{"encoder_norm": "groupnorm", "encoder_kernel_size": 3, "decoder_blocks_per_level": 2, "decoder_upsampling": "pixel_shuffle", "residual_init": "zero_last", "shampoo_beta": 0.95}
Rows from block 16 of the encoder, named by matrix and row number. Rows with one number belong to one channel. Each number is 50 + 15 x the weight over its row's rms, rounded and kept within 0 to 99. All counts start at 0. After the name is the row's rms in percent of the matrix's.
# conv1: bottleneck pointwise conv (encoder.blocks.18.conv1.weight, 160x256x1x1, standardized in use), inputs 86-171
# conv2: growth 3x3 conv (encoder.blocks.18.conv2.weight, 40x160x3x3, standardized in use, transposed), outputs 8-15, a 3x3 kernel for each
conv1.105 139:56 40 74 69 46 60 19 71 40 35 66 59 49 48 38 57 67 27 54 26 45 36 55 46 41 53 72 48 54 45 57 65 41 61 27 23 58 72 44 25 62 68 51 55 47 26 12 42 44 48 52 22 49 30 75 50 53 59 45 60 49 70 48 47 26 59 67 57 06 51 44 55 46 65 58 62 22 44 84 40 60 74 54 57 45 72
conv2.105 088:63 32 38 16 77 51 30 29 52 42 62 51 51 42 45 52 54 64 73 47 52 60 72 55 36 57 48 38 67 50 60 40 72 38 71 50 44 63 58 37 52 61 40 65 34 42 62 42 41 66 50 15 40 53 52 56 69 57 49 30 39 74 55 75 37 05 18 46 58 34 29 52
conv1.106 117:53 63 40 61 67 35 44 65 50 47 76 41 43 63 40 56 44 37 41 52 35 37 53 46 62 64 37 22 62 49 60 41 66 60 47 43 57 81 41 39 26 40 51 49 58 28 51 40 54 60 54 56 50 00 47 52 63 55 40 53 28 64 53 51 74 56 23 74 36 36 69 58 46 42 35 48 61 37 61 48 30 65 30 13 52 35
conv2.106 082:39 77 30 70 47 55 45 53 47 58 67 39 66 42 54 43 30 54 40 31 56 55 61 34 60 36 37 51 52 38 54 49 52 52 56 24 57 55 52 43 35 41 54 52 55 00 60 56 66 77 42 65 41 51 46 42 41 46 55 35 34 20 63 45 56 36 66 39 40 47 37 58
conv1.107 123:46 42 51 47 45 83 67 62 47 57 68 43 41 39 58 47 51 40 66 46 39 49 40 59 33 45 43 26 34 41 63 55 52 34 31 53 53 62 57 45 59 24 53 28 72 41 05 49 74 30 59 19 45 05 45 59 62 50 47 46 56 49 53 55 52 37 45 67 99 54 64 76 50 28 31 66 44 46 37 59 53 57 20 73 29 56
conv2.107 090:42 27 60 61 54 16 74 51 53 36 34 64 74 43 57 29 70 46 91 51 30 32 52 35 31 17 46 54 43 51 50 74 76 60 39 38 47 56 62 66 51 48 62 59 39 68 36 55 40 66 53 74 60 66 39 68 41 57 71 44 64 42 73 48 69 42 25 58 46 33 09 52
conv1.108 087:51 32 40 44 48 43 44 48 38 65 47 33 49 60 46 67 47 48 28 42 61 43 22 55 86 72 58 42 52 57 54 82 34 45 24 45 46 40 72 94 41 63 41 35 38 49 50 43 49 39 59 52 46 61 42 75 35 53 37 66 63 64 79 40 22 25 55 37 53 73 46 43 50 27 59 62 44 30 32 42 30 51 40 37 72 46
conv2.108 095:85 35 54 48 96 35 32 46 40 43 50 43 55 39 23 74 39 52 59 53 32 56 35 53 38 44 38 30 33 38 32 56 53 45 59 67 60 31 33 40 27 38 48 60 42 66 33 59 57 57 29 35 59 76 46 51 48 66 46 63 56 53 53 94 35 54 52 32 81 22 31 67
conv1.109 108:46 68 47 51 55 30 48 65 32 52 70 72 64 54 46 49 83 15 67 38 59 49 48 28 38 61 78 19 58 53 36 51 69 71 87 54 37 21 47 72 42 63 57 26 70 39 44 56 45 47 34 36 32 73 41 43 51 51 66 58 51 62 50 56 69 86 28 40 42 44 32 44 51 49 42 50 51 44 29 57 59 74 44 23 76 66
conv2.109 087:59 52 82 19 55 39 61 40 41 67 53 32 39 36 63 42 44 52 49 31 65 50 41 60 41 46 45 54 66 40 56 36 62 41 43 40 43 69 50 68 31 63 50 30 55 40 32 72 54 69 40 49 41 55 83 49 72 44 46 45 50 52 63 64 28 59 48 60 38 60 45 50
conv1.110 124:29 64 44 44 42 44 59 57 59 39 29 67 32 26 50 28 45 28 46 62 67 39 49 82 46 32 70 23 46 49 69 60 54 61 43 20 53 60 59 75 66 54 75 47 64 56 75 48 69 39 51 48 43 58 54 44 72 31 14 23 74 61 55 56 64 53 54 41 18 82 37 53 77 73 36 56 68 49 51 31 47 33 43 23 32 32
conv2.110 096:21 62 42 59 46 70 50 67 43 57 48 75 54 68 72 41 63 59 53 26 55 80 14 63 60 51 29 52 58 65 43 80 46 44 65 39 75 46 66 46 37 43 68 47 32 45 49 61 55 45 42 15 57 76 40 40 50 68 36 70 43 27 46 40 28 42 24 43 41 56 68 53
conv1.111 089:61 55 66 53 42 55 62 70 34 60 53 67 44 53 75 49 72 62 62 57 52 29 35 29 37 49 54 76 60 33 45 59 25 59 72 58 28 84 44 37 62 58 63 47 39 60 40 40 64 24 71 64 57 38 49 56 84 64 39 70 42 46 65 32 50 57 49 24 38 45 80 35 44 82 20 62 35 55 49 39 36 28 38 51 67 14
conv2.111 081:81 52 48 00 68 67 61 56 59 43 77 50 45 57 60 34 52 39 50 42 39 24 53 38 66 37 54 66 43 69 23 65 42 48 51 31 47 53 58 38 45 49 50 65 48 51 58 43 27 32 76 22 50 52 69 50 56 48 47 87 63 77 32 48 53 65 79 59 14 70 14 55
conv1.112 115:30 48 45 42 37 37 63 56 36 48 62 70 55 37 47 76 62 51 44 25 30 30 59 67 39 42 31 80 16 53 45 56 38 45 61 46 31 18 60 40 51 27 60 45 36 59 84 32 55 44 51 36 62 89 48 41 29 47 25 69 22 86 74 42 48 44 33 60 56 22 41 73 44 45 64 44 61 40 60 54 79 24 62 53 63 66
conv2.112 092:39 58 55 49 65 33 29 69 60 57 60 54 71 57 42 45 52 28 39 52 64 43 44 60 53 62 63 20 56 55 59 55 41 20 67 46 57 55 33 52 70 54 68 51 57 30 28 50 62 33 61 54 76 39 64 78 27 55 77 44 34 71 30 63 63 72 25 24 85 32 74 35
conv1.113 075:18 59 37 57 36 57 43 57 34 69 35 32 79 58 42 65 55 67 46 40 67 68 69 69 42 60 48 54 47 44 34 71 68 49 72 27 79 43 53 42 47 55 30 54 50 59 61 30 61 63 18 81 35 72 60 55 63 50 43 55 32 60 42 39 40 56 67 72 54 52 35 46 57 44 33 31 42 46 53 49 33 58 78 55 81 62
conv2.113 089:54 43 61 49 68 38 72 66 54 48 53 68 42 52 50 47 48 42 43 16 09 69 55 54 51 67 46 59 52 52 47 55 71 50 63 47 61 59 41 43 42 57 48 58 66 19 76 65 62 46 46 53 37 55 69 56 30 64 68 50 74 57 47 29 58 55 65 38 87 86 31 19
conv1.114 083:60 59 59 22 55 37 38 41 34 52 20 40 46 42 31 34 50 56 58 59 65 14 54 38 40 61 55 32 36 69 64 33 56 46 23 44 78 17 71 36 41 46 76 21 47 69 51 55 18 58 51 55 40 34 58 54 76 45 46 55 54 32 54 57 66 58 47 57 28 23 21 56 62 31 65 51 45 18 45 64 53 35 69 40 59 33
conv2.114 070:79 79 21 57 36 31 42 43 38 57 51 57 87 44 44 37 53 39 15 40 49 72 38 31 41 84 53 40 64 50 56 12 64 56 63 19 29 44 47 50 48 51 56 49 56 53 71 49 49 52 44 27 53 21 45 62 45 52 60 60 49 30 29 46 47 34 50 50 59 47 41 33
conv1.115 112:52 44 31 36 43 33 61 52 46 69 62 45 70 62 44 50 48 50 67 45 39 70 50 46 65 65 32 22 57 49 12 61 70 59 73 56 47 28 56 60 23 51 63 34 68 23 64 34 42 36 48 61 38 67 50 29 58 67 26 47 93 54 63 66 35 42 51 37 19 73 49 39 34 54 53 65 49 61 53 33 74 45 24 47 47 49
conv2.115 092:47 64 68 39 33 36 35 42 73 58 48 38 49 45 30 56 63 51 66 36 45 51 50 57 43 30 22 66 55 45 33 39 61 63 86 35 30 45 75 46 32 52 47 65 35 38 66 19 71 67 51 57 42 54 43 61 30 58 69 78 47 39 58 45 62 46 39 48 33 56 13 68
conv1.116 096:34 59 48 61 67 14 48 43 47 70 52 41 69 38 49 71 37 65 66 42 41 42 69 58 65 64 51 48 59 54 42 31 43 29 55 45 49 51 51 61 56 62 49 59 78 66 67 51 42 63 45 65 42 70 35 43 79 34 53 64 40 33 48 53 62 33 80 17 61 51 58 67 82 58 44 68 50 51 41 54 70 92 54 87 55 54
conv2.116 091:42 46 23 53 21 57 62 53 57 59 54 63 56 55 44 38 46 51 31 47 40 43 48 55 46 68 66 59 79 41 49 38 54 55 36 54 43 64 46 58 41 42 54 64 46 06 91 44 75 69 38 40 13 57 55 53 60 42 28 57 53 57 46 57 88 04 19 47 49 29 38 69
conv1.117 130:58 43 49 46 58 00 56 47 48 63 49 46 49 48 27 72 45 65 35 33 56 63 41 64 40 46 49 00 43 23 51 55 26 45 50 16 45 51 69 41 39 34 39 66 61 63 75 58 63 52 37 41 52 45 38 50 95 47 32 58 10 62 46 59 44 54 53 64 17 49 50 62 47 39 53 63 74 36 42 74 57 60 52 20 56 22
conv2.117 095:40 14 72 58 63 56 51 63 37 41 36 63 42 47 56 57 47 43 63 49 32 41 19 48 45 60 47 39 49 45 54 51 64 39 59 60 65 46 52 47 56 44 32 53 64 28 77 55 45 38 43 30 57 76 55 48 36 64 62 75 65 65 63 58 71 45 36 52 74 33 55 42
conv1.118 104:71 33 42 42 33 38 65 47 47 41 54 53 51 15 49 50 26 31 27 34 39 33 31 51 53 16 33 51 50 77 26 48 65 47 56 41 55 62 42 73 72 61 62 45 79 46 26 24 51 43 59 45 68 13 84 68 56 61 56 32 64 33 37 43 55 55 39 42 48 59 39 40 41 58 39 35 52 42 52 42 30 50 68 13 59 58
conv2.118 080:50 44 44 44 90 56 74 24 56 42 58 52 62 45 37 49 54 45 30 46 29 65 66 19 39 66 47 56 57 41 48 74 68 49 20 34 29 54 35 56 49 46 49 45 49 48 46 58 63 24 61 47 52 53 62 89 44 42 36 70 71 50 59 54 43 49 68 59 36 52 55 35
conv1.119 120:23 45 59 26 30 38 68 42 54 35 70 57 55 36 41 33 45 84 30 68 39 91 62 25 19 62 44 32 44 47 63 37 47 63 73 60 42 36 40 35 46 64 44 41 32 48 94 65 41 52 56 29 43 52 52 39 32 60 44 45 58 37 34 31 23 67 43 44 73 53 54 34 60 37 44 45 47 36 49 54 54 28 66 56 37 32
conv2.119 089:60 51 52 35 58 28 42 68 40 27 41 54 54 61 61 51 42 63 69 60 70 20 46 49 21 56 66 61 50 47 53 67 55 43 45 29 34 44 50 46 68 42 48 55 45 64 05 60 60 50 46 61 31 63 51 69 43 63 53 59 68 76 34 80 33 56 63 50 08 43 73 58
conv1.120 113:60 41 43 51 53 47 43 32 30 40 59 44 31 66 20 47 54 44 73 78 45 76 77 51 51 64 45 39 57 49 55 24 43 42 67 66 38 57 35 74 32 66 44 51 48 57 50 54 34 42 43 55 70 34 62 36 61 51 47 58 65 43 55 44 28 50 45 73 32 51 46 35 51 69 46 55 60 37 60 37 61 58 38 32 53 45
conv2.120 087:80 58 57 59 34 47 42 53 45 52 52 74 52 44 60 41 60 60 43 37 37 32 71 38 59 30 44 39 60 54 32 50 41 42 65 38 52 39 60 53 64 53 46 49 46 39 75 35 59 64 38 47 44 65 48 53 55 43 57 62 56 43 79 99 67 32 30 39 56 68 56 52
conv1.121 055:71 68 29 52 21 51 46 57 59 61 51 63 68 50 47 57 59 48 46 35 44 53 47 45 59 75 72 58 20 48 20 21 62 51 54 35 52 50 81 58 67 32 56 47 33 60 69 31 71 66 73 34 46 60 66 47 48 16 49 47 61 41 57 63 29 47 76 66 53 54 79 95 72 39 74 44 45 57 39 58 35 41 58 55 57 67
conv2.121 102:33 18 44 30 70 44 56 42 51 59 50 77 49 44 51 43 39 66 82 64 34 47 42 27 33 59 47 66 48 44 48 53 56 47 44 71 34 40 45 58 51 60 55 53 59 38 48 70 40 83 41 64 55 06 46 52 53 63 46 55 66 77 51 57 31 30 68 84 34 44 43 73
conv1.122 120:50 59 43 66 46 40 68 38 32 50 41 55 42 77 65 40 61 42 53 76 34 78 58 49 36 51 72 49 63 46 44 40 41 58 21 55 25 69 65 44 75 55 36 45 47 61 40 54 66 67 50 56 60 68 70 47 75 50 58 39 28 29 78 47 52 41 63 57 37 36 68 55 75 54 58 34 76 09 39 70 64 48 54 00 55 62
conv2.122 090:57 45 53 55 41 58 27 55 40 61 36 42 48 47 53 24 55 45 74 40 31 52 42 47 50 55 70 59 68 47 37 49 46 47 36 32 53 83 58 52 32 59 71 41 65 65 41 58 46 75 62 48 33 21 65 65 35 61 41 51 75 59 41 21 61 51 61 87 62 51 63 56
conv1.123 104:82 74 71 61 38 45 69 37 63 27 70 41 29 53 56 64 56 62 36 50 49 67 74 54 72 53 56 57 59 43 56 49 31 58 64 71 28 48 40 47 43 41 63 42 30 32 43 62 42 26 32 44 48 38 71 67 75 25 37 73 27 51 44 56 44 37 41 53 40 41 43 53 44 53 50 30 42 66 31 43 49 48 44 23 45 52
conv2.123 101:66 59 37 37 27 28 51 49 54 53 50 43 42 50 64 35 53 48 57 30 37 52 92 70 48 43 38 86 43 46 32 44 43 22 71 40 62 43 39 49 46 40 68 43 29 53 45 21 53 32 47 21 71 64 44 73 49 22 43 54 58 54 68 82 33 32 42 39 57 79 53 54
conv1.124 103:74 57 62 32 49 56 25 47 43 57 52 65 48 56 39 64 75 64 75 71 57 54 63 38 50 67 37 49 42 46 42 61 29 17 69 42 47 50 30 55 70 66 62 44 39 32 26 57 50 39 43 61 53 17 45 16 44 67 40 67 52 52 47 70 55 46 70 31 43 30 42 55 54 59 46 52 61 71 48 43 74 34 27 26 53 83
conv2.124 090:66 85 36 34 51 48 52 32 75 59 38 46 51 42 54 69 65 48 42 65 62 15 21 73 42 44 52 53 57 37 45 36 78 44 49 66 47 70 56 12 37 44 66 52 65 64 20 55 56 68 31 40 68 56 65 71 63 42 68 26 44 80 43 95 42 55 37 67 32 55 29 60