A small image VAE, trained from scratch: decoder widths [48, 48, 96, 192].
Rows from block 18 of the encoder of a small image VAE, named by matrix and row number. Each number is 50 + 15 x the weight over its row's rms, rounded and kept within 0 to 99. All counts start at 0. After the name is the row's rms in percent of the matrix's.
After each channel's rows are labels from the 100 images, of 14976, where the channel reaches its highest value: "patch colour" is the nearest of a few named colours to the mean colour under the peak. Only what is clearly more common there than usual is listed. The data: photos with spoken descriptions (Open Images, Localized Narratives).
# conv1: bottleneck pointwise conv (encoder.blocks.20.conv1.weight, 160x336x1x1, standardized in use), inputs 168-335

conv1.60 120:43 35 58 29 38 53 66 47 56 45 50 14 44 55 52 67 49 46 46 36 45 45 56 37 77 45 64 35 49 36 52 32 41 44 30 52 19 59 51 27 61 56 59 59 39 82 29 40 73 34 23 58 44 40 56 50 51 55 51 70 54 48 58 61 50 35 62 69 57 47 31 32 35 67 33 48 66 51 35 54 56 60 31 59 53 66 36 40 36 67 52 66 72 33 44 55 70 44 59 72 48 56 57 44 63 72 09 32 35 53 36 54 73 61 45 69 48 73 64 51 41 56 55 60 78 35 73 52 68 62 67 62 67 37 62 45 71 25 53 77 81 42 65 52 34 47 54 39 49 42 16 64 62 18 27 56 69 47 68 55 68 53 75 50 47 47 63 47
patch colour: grey

conv1.79 082:47 44 42 55 46 40 32 73 47 31 67 55 59 66 54 34 69 72 55 18 36 48 33 55 54 48 40 60 72 28 63 60 18 50 60 57 69 16 56 32 60 49 47 26 35 66 56 65 45 43 30 73 45 58 49 51 46 68 56 36 40 45 23 72 64 22 61 28 54 46 47 38 36 27 42 47 51 19 59 29 32 23 49 39 59 43 99 58 29 63 61 61 68 74 41 57 49 65 52 35 66 54 47 36 66 75 86 78 55 77 52 66 66 47 56 66 41 65 56 68 37 58 58 59 68 55 43 60 34 54 48 66 51 31 59 77 24 60 50 61 58 60 70 60 38 57 55 64 51 64 76 61 36 60 31 46 57 52 76 65 45 42 86 62 53 50 48 71
patch colour: pink; white

conv1.135 083:63 50 69 68 26 65 61 45 48 27 73 59 64 40 63 64 53 48 50 56 30 61 57 57 49 45 76 58 51 73 66 62 29 52 62 60 58 53 52 29 58 44 39 51 62 52 62 19 35 37 50 37 41 52 60 47 20 36 61 28 43 22 46 27 35 63 45 38 65 31 76 15 48 70 72 52 28 55 69 35 45 39 62 54 30 62 38 44 26 55 54 43 37 64 56 80 52 39 53 39 60 43 86 39 60 55 79 43 46 53 52 51 76 69 59 46 48 47 60 47 45 65 62 51 45 38 59 36 21 79 30 45 84 79 64 30 65 69 64 44 66 64 28 69 99 53 43 37 43 31 56 10 39 69 72 55 44 70 35 29 54 63 46 53 29 47 25 50
patch colour: black

conv1.49 122:30 03 62 39 44 21 27 37 49 46 44 39 49 41 45 55 41 24 55 48 65 30 61 37 45 43 59 78 68 63 50 39 37 31 40 73 49 47 42 42 57 77 45 37 71 30 33 42 38 37 35 42 70 45 30 49 54 26 69 66 21 37 27 05 14 33 29 48 33 88 46 29 33 49 43 63 46 43 69 79 45 59 49 44 55 50 39 38 42 29 60 41 63 26 43 45 46 50 46 63 35 58 53 81 27 45 60 43 78 33 59 64 64 33 57 47 54 59 62 51 44 49 47 42 67 46 19 60 69 35 80 86 41 30 37 99 69 48 40 45 59 51 35 65 72 62 71 52 40 71 71 77 61 80 34 78 41 66 32 65 44 49 47 32 54 79 38 34
patch colour: brown

conv1.107 154:41 16 54 48 29 31 51 61 41 44 54 68 52 41 33 44 47 65 57 41 31 52 38 40 66 47 44 53 38 57 63 64 76 63 48 29 60 41 66 41 62 62 45 34 53 54 73 46 32 47 62 48 64 48 75 05 49 39 52 48 41 39 60 58 55 39 55 62 47 67 34 38 41 37 73 42 55 45 63 43 37 60 37 37 45 59 54 63 53 59 60 59 41 61 56 59 64 22 39 34 39 63 73 48 52 59 47 43 53 42 53 68 64 66 17 46 60 42 61 51 42 42 30 24 36 52 78 47 50 89 66 44 59 41 56 36 52 40 50 54 68 48 44 47 71 65 68 56 46 74 22 40 29 57 27 56 55 19 26 53 99 83 36 57 30 83 92 48
patch colour: grey

conv1.145 099:41 60 62 56 46 68 51 53 18 55 25 26 64 37 31 45 36 52 35 34 22 49 23 72 34 20 52 15 64 52 34 32 58 65 34 40 83 49 50 20 42 37 47 66 48 63 52 72 81 43 57 91 42 25 67 59 47 62 19 63 47 70 44 50 34 29 41 52 42 33 61 45 43 21 37 46 65 49 49 40 51 32 32 46 51 61 60 40 68 29 26 55 39 54 48 41 53 50 44 57 48 64 43 36 56 60 78 54 54 48 28 65 53 53 43 35 70 68 54 69 59 51 36 51 43 38 48 47 92 64 48 72 33 42 78 83 62 58 49 67 66 51 98 40 41 61 53 49 51 63 73 64 42 51 33 40 85 45 71 31 60 62 48 33 97 35 50 57
patch colour: pink

conv1.121 054:48 57 32 36 44 55 66 59 63 59 41 53 55 39 38 61 68 69 40 55 63 68 38 43 47 54 21 44 23 39 27 48 50 37 36 53 70 54 50 85 54 54 53 66 79 56 58 65 50 44 23 54 39 39 29 58 33 28 64 54 40 14 62 20 42 15 46 58 56 36 60 28 31 23 66 51 33 67 44 34 60 49 27 29 21 39 08 69 38 53 70 54 61 26 45 34 37 49 63 51 55 56 76 58 54 60 60 44 41 49 56 29 51 63 56 51 27 68 45 36 59 41 43 54 32 38 43 50 29 52 42 68 47 40 41 28 43 56 44 66 35 76 35 49 54 46 54 58 61 51 57 52 45 39 46 43 48 59 50 54 47 60 57 64 49 54 51 45
patch colour: grey

conv1.35 085:28 69 54 52 54 57 53 36 65 58 59 49 35 89 26 44 42 60 59 54 48 33 23 37 50 45 47 61 54 47 56 54 08 11 60 47 55 47 49 54 53 37 51 55 24 86 44 49 66 48 58 70 47 44 34 49 41 57 79 37 47 21 65 47 32 20 47 65 81 57 72 56 57 80 62 45 57 44 65 31 53 59 39 56 59 66 58 58 42 63 55 39 65 48 67 68 55 39 65 40 38 58 74 51 02 46 51 48 30 62 45 63 51 69 44 47 50 53 40 56 32 64 56 52 34 74 48 40 45 66 58 48 80 72 58 45 56 49 47 41 37 36 21 31 99 45 43 55 54 33 39 37 59 43 78 55 39 51 39 38 55 49 45 64 28 41 64 45
patch colour: black

conv1.17 133:32 62 70 48 45 42 51 59 39 76 50 44 68 57 65 90 57 48 44 56 38 67 61 45 49 33 52 40 37 48 55 53 34 54 63 52 47 63 88 48 45 64 08 46 56 49 50 48 49 66 29 50 14 41 40 53 54 62 46 43 47 81 37 33 52 63 35 38 49 60 51 45 68 61 52 48 53 19 64 27 49 51 73 41 56 42 43 54 78 43 46 46 53 55 41 62 52 71 45 69 49 62 43 51 40 54 38 57 61 74 53 18 27 38 68 56 61 55 43 51 50 53 59 21 32 43 41 45 55 64 36 61 44 70 42 44 41 66 57 52 73 56 48 44 80 84 65 44 67 64 22 33 47 42 52 58 57 04 56 60 43 75 77 55 59 40 61 54
patch colour: white; pink

conv1.33 040:48 54 39 30 82 61 32 45 57 72 41 49 26 49 71 61 48 74 79 34 71 67 47 57 84 53 14 45 50 75 52 53 63 49 29 57 61 73 65 21 47 41 48 49 41 62 56 75 50 39 65 60 53 41 69 53 41 58 17 24 30 60 80 39 48 41 55 41 43 79 37 27 74 93 44 46 42 55 45 25 49 48 41 37 26 96 55 51 41 56 44 65 40 28 51 22 41 53 55 64 56 34 61 65 54 55 64 42 59 63 53 63 51 33 57 54 19 15 59 42 67 90 54 58 35 33 51 57 30 71 58 65 56 44 49 64 40 52 47 48 58 59 38 48 52 53 50 52 52 65 56 39 51 55 49 47 42 45 41 59 50 55 47 53 49 43 41 54
patch colour: grey

conv1.67 164:61 29 56 66 55 36 52 49 46 65 62 93 55 43 28 01 31 52 40 47 49 44 45 38 52 73 44 50 71 47 58 49 39 52 57 63 59 46 42 58 45 41 72 62 37 57 67 57 44 40 47 61 55 45 50 17 71 40 44 47 50 28 58 55 48 38 49 57 56 49 67 59 47 51 52 25 68 47 31 56 59 31 43 37 68 45 48 71 50 66 54 56 43 57 33 48 56 56 47 57 55 57 67 46 43 29 30 41 67 52 50 66 25 57 37 51 45 55 64 44 30 47 49 76 51 55 44 64 99 47 54 64 34 47 67 50 38 64 45 49 62 43 62 57 42 82 69 42 68 67 27 65 92 45 42 52 54 91 78 68 77 54 87 28 48 43 23 24
patch colour: white; pink

conv1.123 098:41 55 38 33 75 50 73 33 49 66 46 34 57 44 62 54 35 54 55 51 51 42 79 48 79 41 29 16 81 40 23 52 67 42 57 73 38 34 76 64 62 54 64 76 49 72 30 39 46 16 46 56 28 62 48 63 65 62 67 29 38 40 79 58 56 46 39 46 42 33 60 61 50 59 52 72 63 46 56 55 54 70 89 48 32 58 50 27 53 38 93 34 47 87 39 62 62 47 43 35 43 53 16 48 51 56 58 78 23 36 53 69 18 42 32 32 70 38 53 51 46 45 55 49 37 71 35 41 76 40 40 52 46 03 36 66 00 55 33 61 62 32 70 14 30 46 38 62 38 27 48 75 48 44 34 70 52 79 54 54 61 52 29 48 18 21 18 73
patch colour: pink

conv1.26 077:42 57 53 50 35 55 43 40 48 61 46 54 60 46 54 53 54 52 58 64 64 38 58 72 53 44 50 47 53 18 63 16 44 37 90 81 37 06 48 66 46 47 52 47 73 35 39 30 84 52 53 43 56 45 65 46 47 35 43 84 47 42 76 59 57 33 60 42 57 69 37 53 33 29 56 42 48 23 76 54 49 20 32 43 16 35 66 48 37 73 35 54 26 50 56 58 46 37 42 40 46 24 46 50 48 65 73 15 57 72 44 52 62 59 54 56 61 42 39 38 55 91 39 42 32 72 65 60 51 49 42 62 48 54 40 64 53 45 54 42 45 43 38 72 43 54 59 68 54 78 61 40 54 71 50 63 46 58 58 64 65 53 58 59 88 57 74 48
patch colour: grey

conv1.63 056:77 59 39 15 45 46 49 59 39 21 32 45 44 21 60 53 53 80 68 41 54 45 35 45 65 51 30 79 61 52 35 26 54 22 51 42 43 17 53 44 40 35 54 67 29 49 53 43 43 40 41 17 56 31 47 50 48 51 51 50 50 49 56 49 48 54 50 33 51 51 52 35 71 68 73 50 38 26 47 39 50 32 22 25 49 47 37 48 36 65 64 47 75 54 60 53 70 53 39 38 49 48 45 57 51 58 56 63 65 58 65 58 47 86 42 49 20 43 58 57 53 61 67 60 89 57 49 60 56 47 68 59 56 57 64 52 66 59 59 49 46 49 46 49 53 55 54 69 61 63 49 61 59 52 54 67 58 58 48 58 52 56 63 63 59 67 57 63
patch colour: grey

conv1.100 131:53 70 31 48 66 53 61 57 47 56 44 15 49 37 45 59 52 63 54 56 68 38 54 70 37 08 64 37 51 45 61 58 54 58 46 49 48 71 23 40 73 58 68 00 56 67 69 61 58 55 40 55 78 45 61 59 47 56 48 46 54 61 50 62 40 32 00 63 38 82 42 44 45 39 37 85 89 53 70 37 38 45 47 44 51 57 79 26 52 53 57 57 40 59 52 30 38 23 58 60 21 62 29 57 40 41 45 48 49 51 60 24 65 46 47 31 49 38 49 52 26 42 65 65 36 57 50 58 70 47 54 55 40 19 81 28 32 49 34 55 91 35 66 15 78 32 54 41 34 57 46 41 50 29 29 31 82 41 54 79 29 85 52 32 51 65 52 61
patch colour: white

conv1.1 120:65 50 58 82 46 66 62 45 48 71 41 69 29 57 56 51 42 57 52 38 48 34 71 48 32 30 27 26 62 39 58 52 73 60 42 34 23 66 82 39 78 57 49 21 71 54 73 62 72 45 54 53 65 37 21 10 68 33 51 25 34 40 45 60 48 44 57 91 54 52 36 53 63 30 15 89 54 30 66 33 30 67 46 36 29 67 74 44 41 20 31 63 54 58 51 39 61 27 59 30 59 40 56 46 67 21 47 53 31 47 48 47 97 78 62 50 50 24 43 40 43 56 49 53 50 57 59 41 56 57 49 46 61 57 30 15 37 65 59 35 87 44 57 60 41 19 53 46 39 40 61 50 34 47 30 55 50 68 51 17 63 67 65 64 65 32 98 33
patch colour: grey

conv1.130 155:68 42 44 67 46 42 56 57 27 27 65 39 66 39 56 86 56 42 54 59 47 39 43 55 53 48 51 52 31 38 56 79 52 48 50 65 46 66 98 47 66 62 62 15 53 17 50 66 72 49 50 41 53 54 29 65 53 52 40 47 51 33 43 43 47 41 36 48 51 46 50 37 44 56 36 27 37 50 37 36 22 32 61 58 40 62 60 53 68 56 46 72 62 56 30 44 59 42 40 77 41 56 64 58 45 59 45 49 53 60 42 74 27 47 54 81 41 45 91 45 36 42 55 68 49 49 58 41 63 54 82 40 87 57 40 69 40 76 61 42 58 49 58 27 53 71 26 48 55 72 34 77 71 39 55 29 58 20 60 55 45 64 43 34 65 67 43 62
patch colour: grey

conv1.128 105:48 47 43 39 31 61 57 46 51 66 51 43 69 62 44 33 58 53 66 25 42 31 50 72 38 18 30 66 61 55 69 56 78 37 58 60 39 51 70 36 45 55 34 24 47 32 80 72 62 44 28 36 57 53 33 52 61 98 73 49 81 35 39 26 58 48 24 36 69 60 62 25 49 61 36 41 38 23 55 28 60 45 74 40 36 65 46 60 52 73 43 60 47 26 73 45 53 60 58 56 48 51 75 62 27 38 59 37 52 67 44 38 63 47 48 27 39 40 51 33 37 54 55 75 33 66 49 58 29 75 59 39 63 68 40 17 22 73 65 46 71 39 40 37 91 50 35 31 50 44 45 37 58 42 71 64 53 53 18 41 56 70 70 01 43 16 22 33
patch colour: black

conv1.21 082:50 58 42 38 55 48 66 38 66 55 58 33 40 68 45 52 62 25 50 47 48 62 60 59 66 45 46 61 58 51 42 08 80 50 67 56 58 18 49 52 59 36 40 54 70 64 24 20 35 73 75 39 42 74 44 59 45 66 72 75 37 72 72 44 36 58 44 45 52 49 57 53 56 29 25 16 68 49 59 38 45 68 58 26 36 52 37 63 69 68 42 64 48 59 43 37 60 56 36 30 53 48 69 53 68 41 62 21 50 42 68 41 51 37 63 61 52 67 39 52 52 37 64 43 45 47 60 25 32 51 27 30 57 70 55 09 59 49 49 33 62 43 18 37 66 34 37 38 54 19 64 33 45 52 38 76 53 40 10 49 36 52 30 39 43 45 73 29
patch colour: black

conv1.57 041:37 60 47 48 67 34 58 58 65 52 70 48 58 50 63 63 65 52 50 43 58 52 19 54 31 57 45 53 47 72 40 46 56 44 48 62 57 60 60 64 63 48 54 47 55 64 45 45 45 65 40 45 61 43 44 56 65 47 35 63 49 59 46 70 56 54 57 20 56 53 55 39 45 56 50 57 37 45 41 46 36 50 47 36 40 49 28 37 38 57 51 66 31 41 49 41 42 58 55 62 63 12 53 55 45 58 59 73 61 56 60 64 53 60 54 51 23 51 61 36 49 37 60 68 24 57 57 62 34 53 53 52 60 32 50 49 56 43 40 56 48 60 41 50 60 61 56 58 58 51 50 44 60 66 47 53 50 52 37 54 61 53 50 48 62 42 44 56
patch colour: brown

conv1.81 041:45 49 61 39 43 57 46 56 42 68 56 54 30 70 38 53 21 53 79 86 84 45 64 38 76 51 55 73 43 46 65 70 21 53 56 43 52 58 58 56 68 50 54 67 50 76 61 52 45 77 37 49 50 54 60 59 52 53 23 37 36 61 56 43 44 62 48 40 34 51 64 43 57 55 40 48 34 45 47 53 36 42 58 44 34 54 62 11 25 38 77 76 38 20 27 35 37 53 50 67 64 24 52 45 68 56 64 22 56 55 33 56 63 44 46 50 23 93 55 33 41 64 50 67 48 27 55 55 29 58 51 59 54 46 46 42 60 55 56 33 58 85 43 64 58 54 45 43 59 37 50 35 51 52 44 50 51 52 43 60 48 47 50 51 53 52 38 56
patch colour: black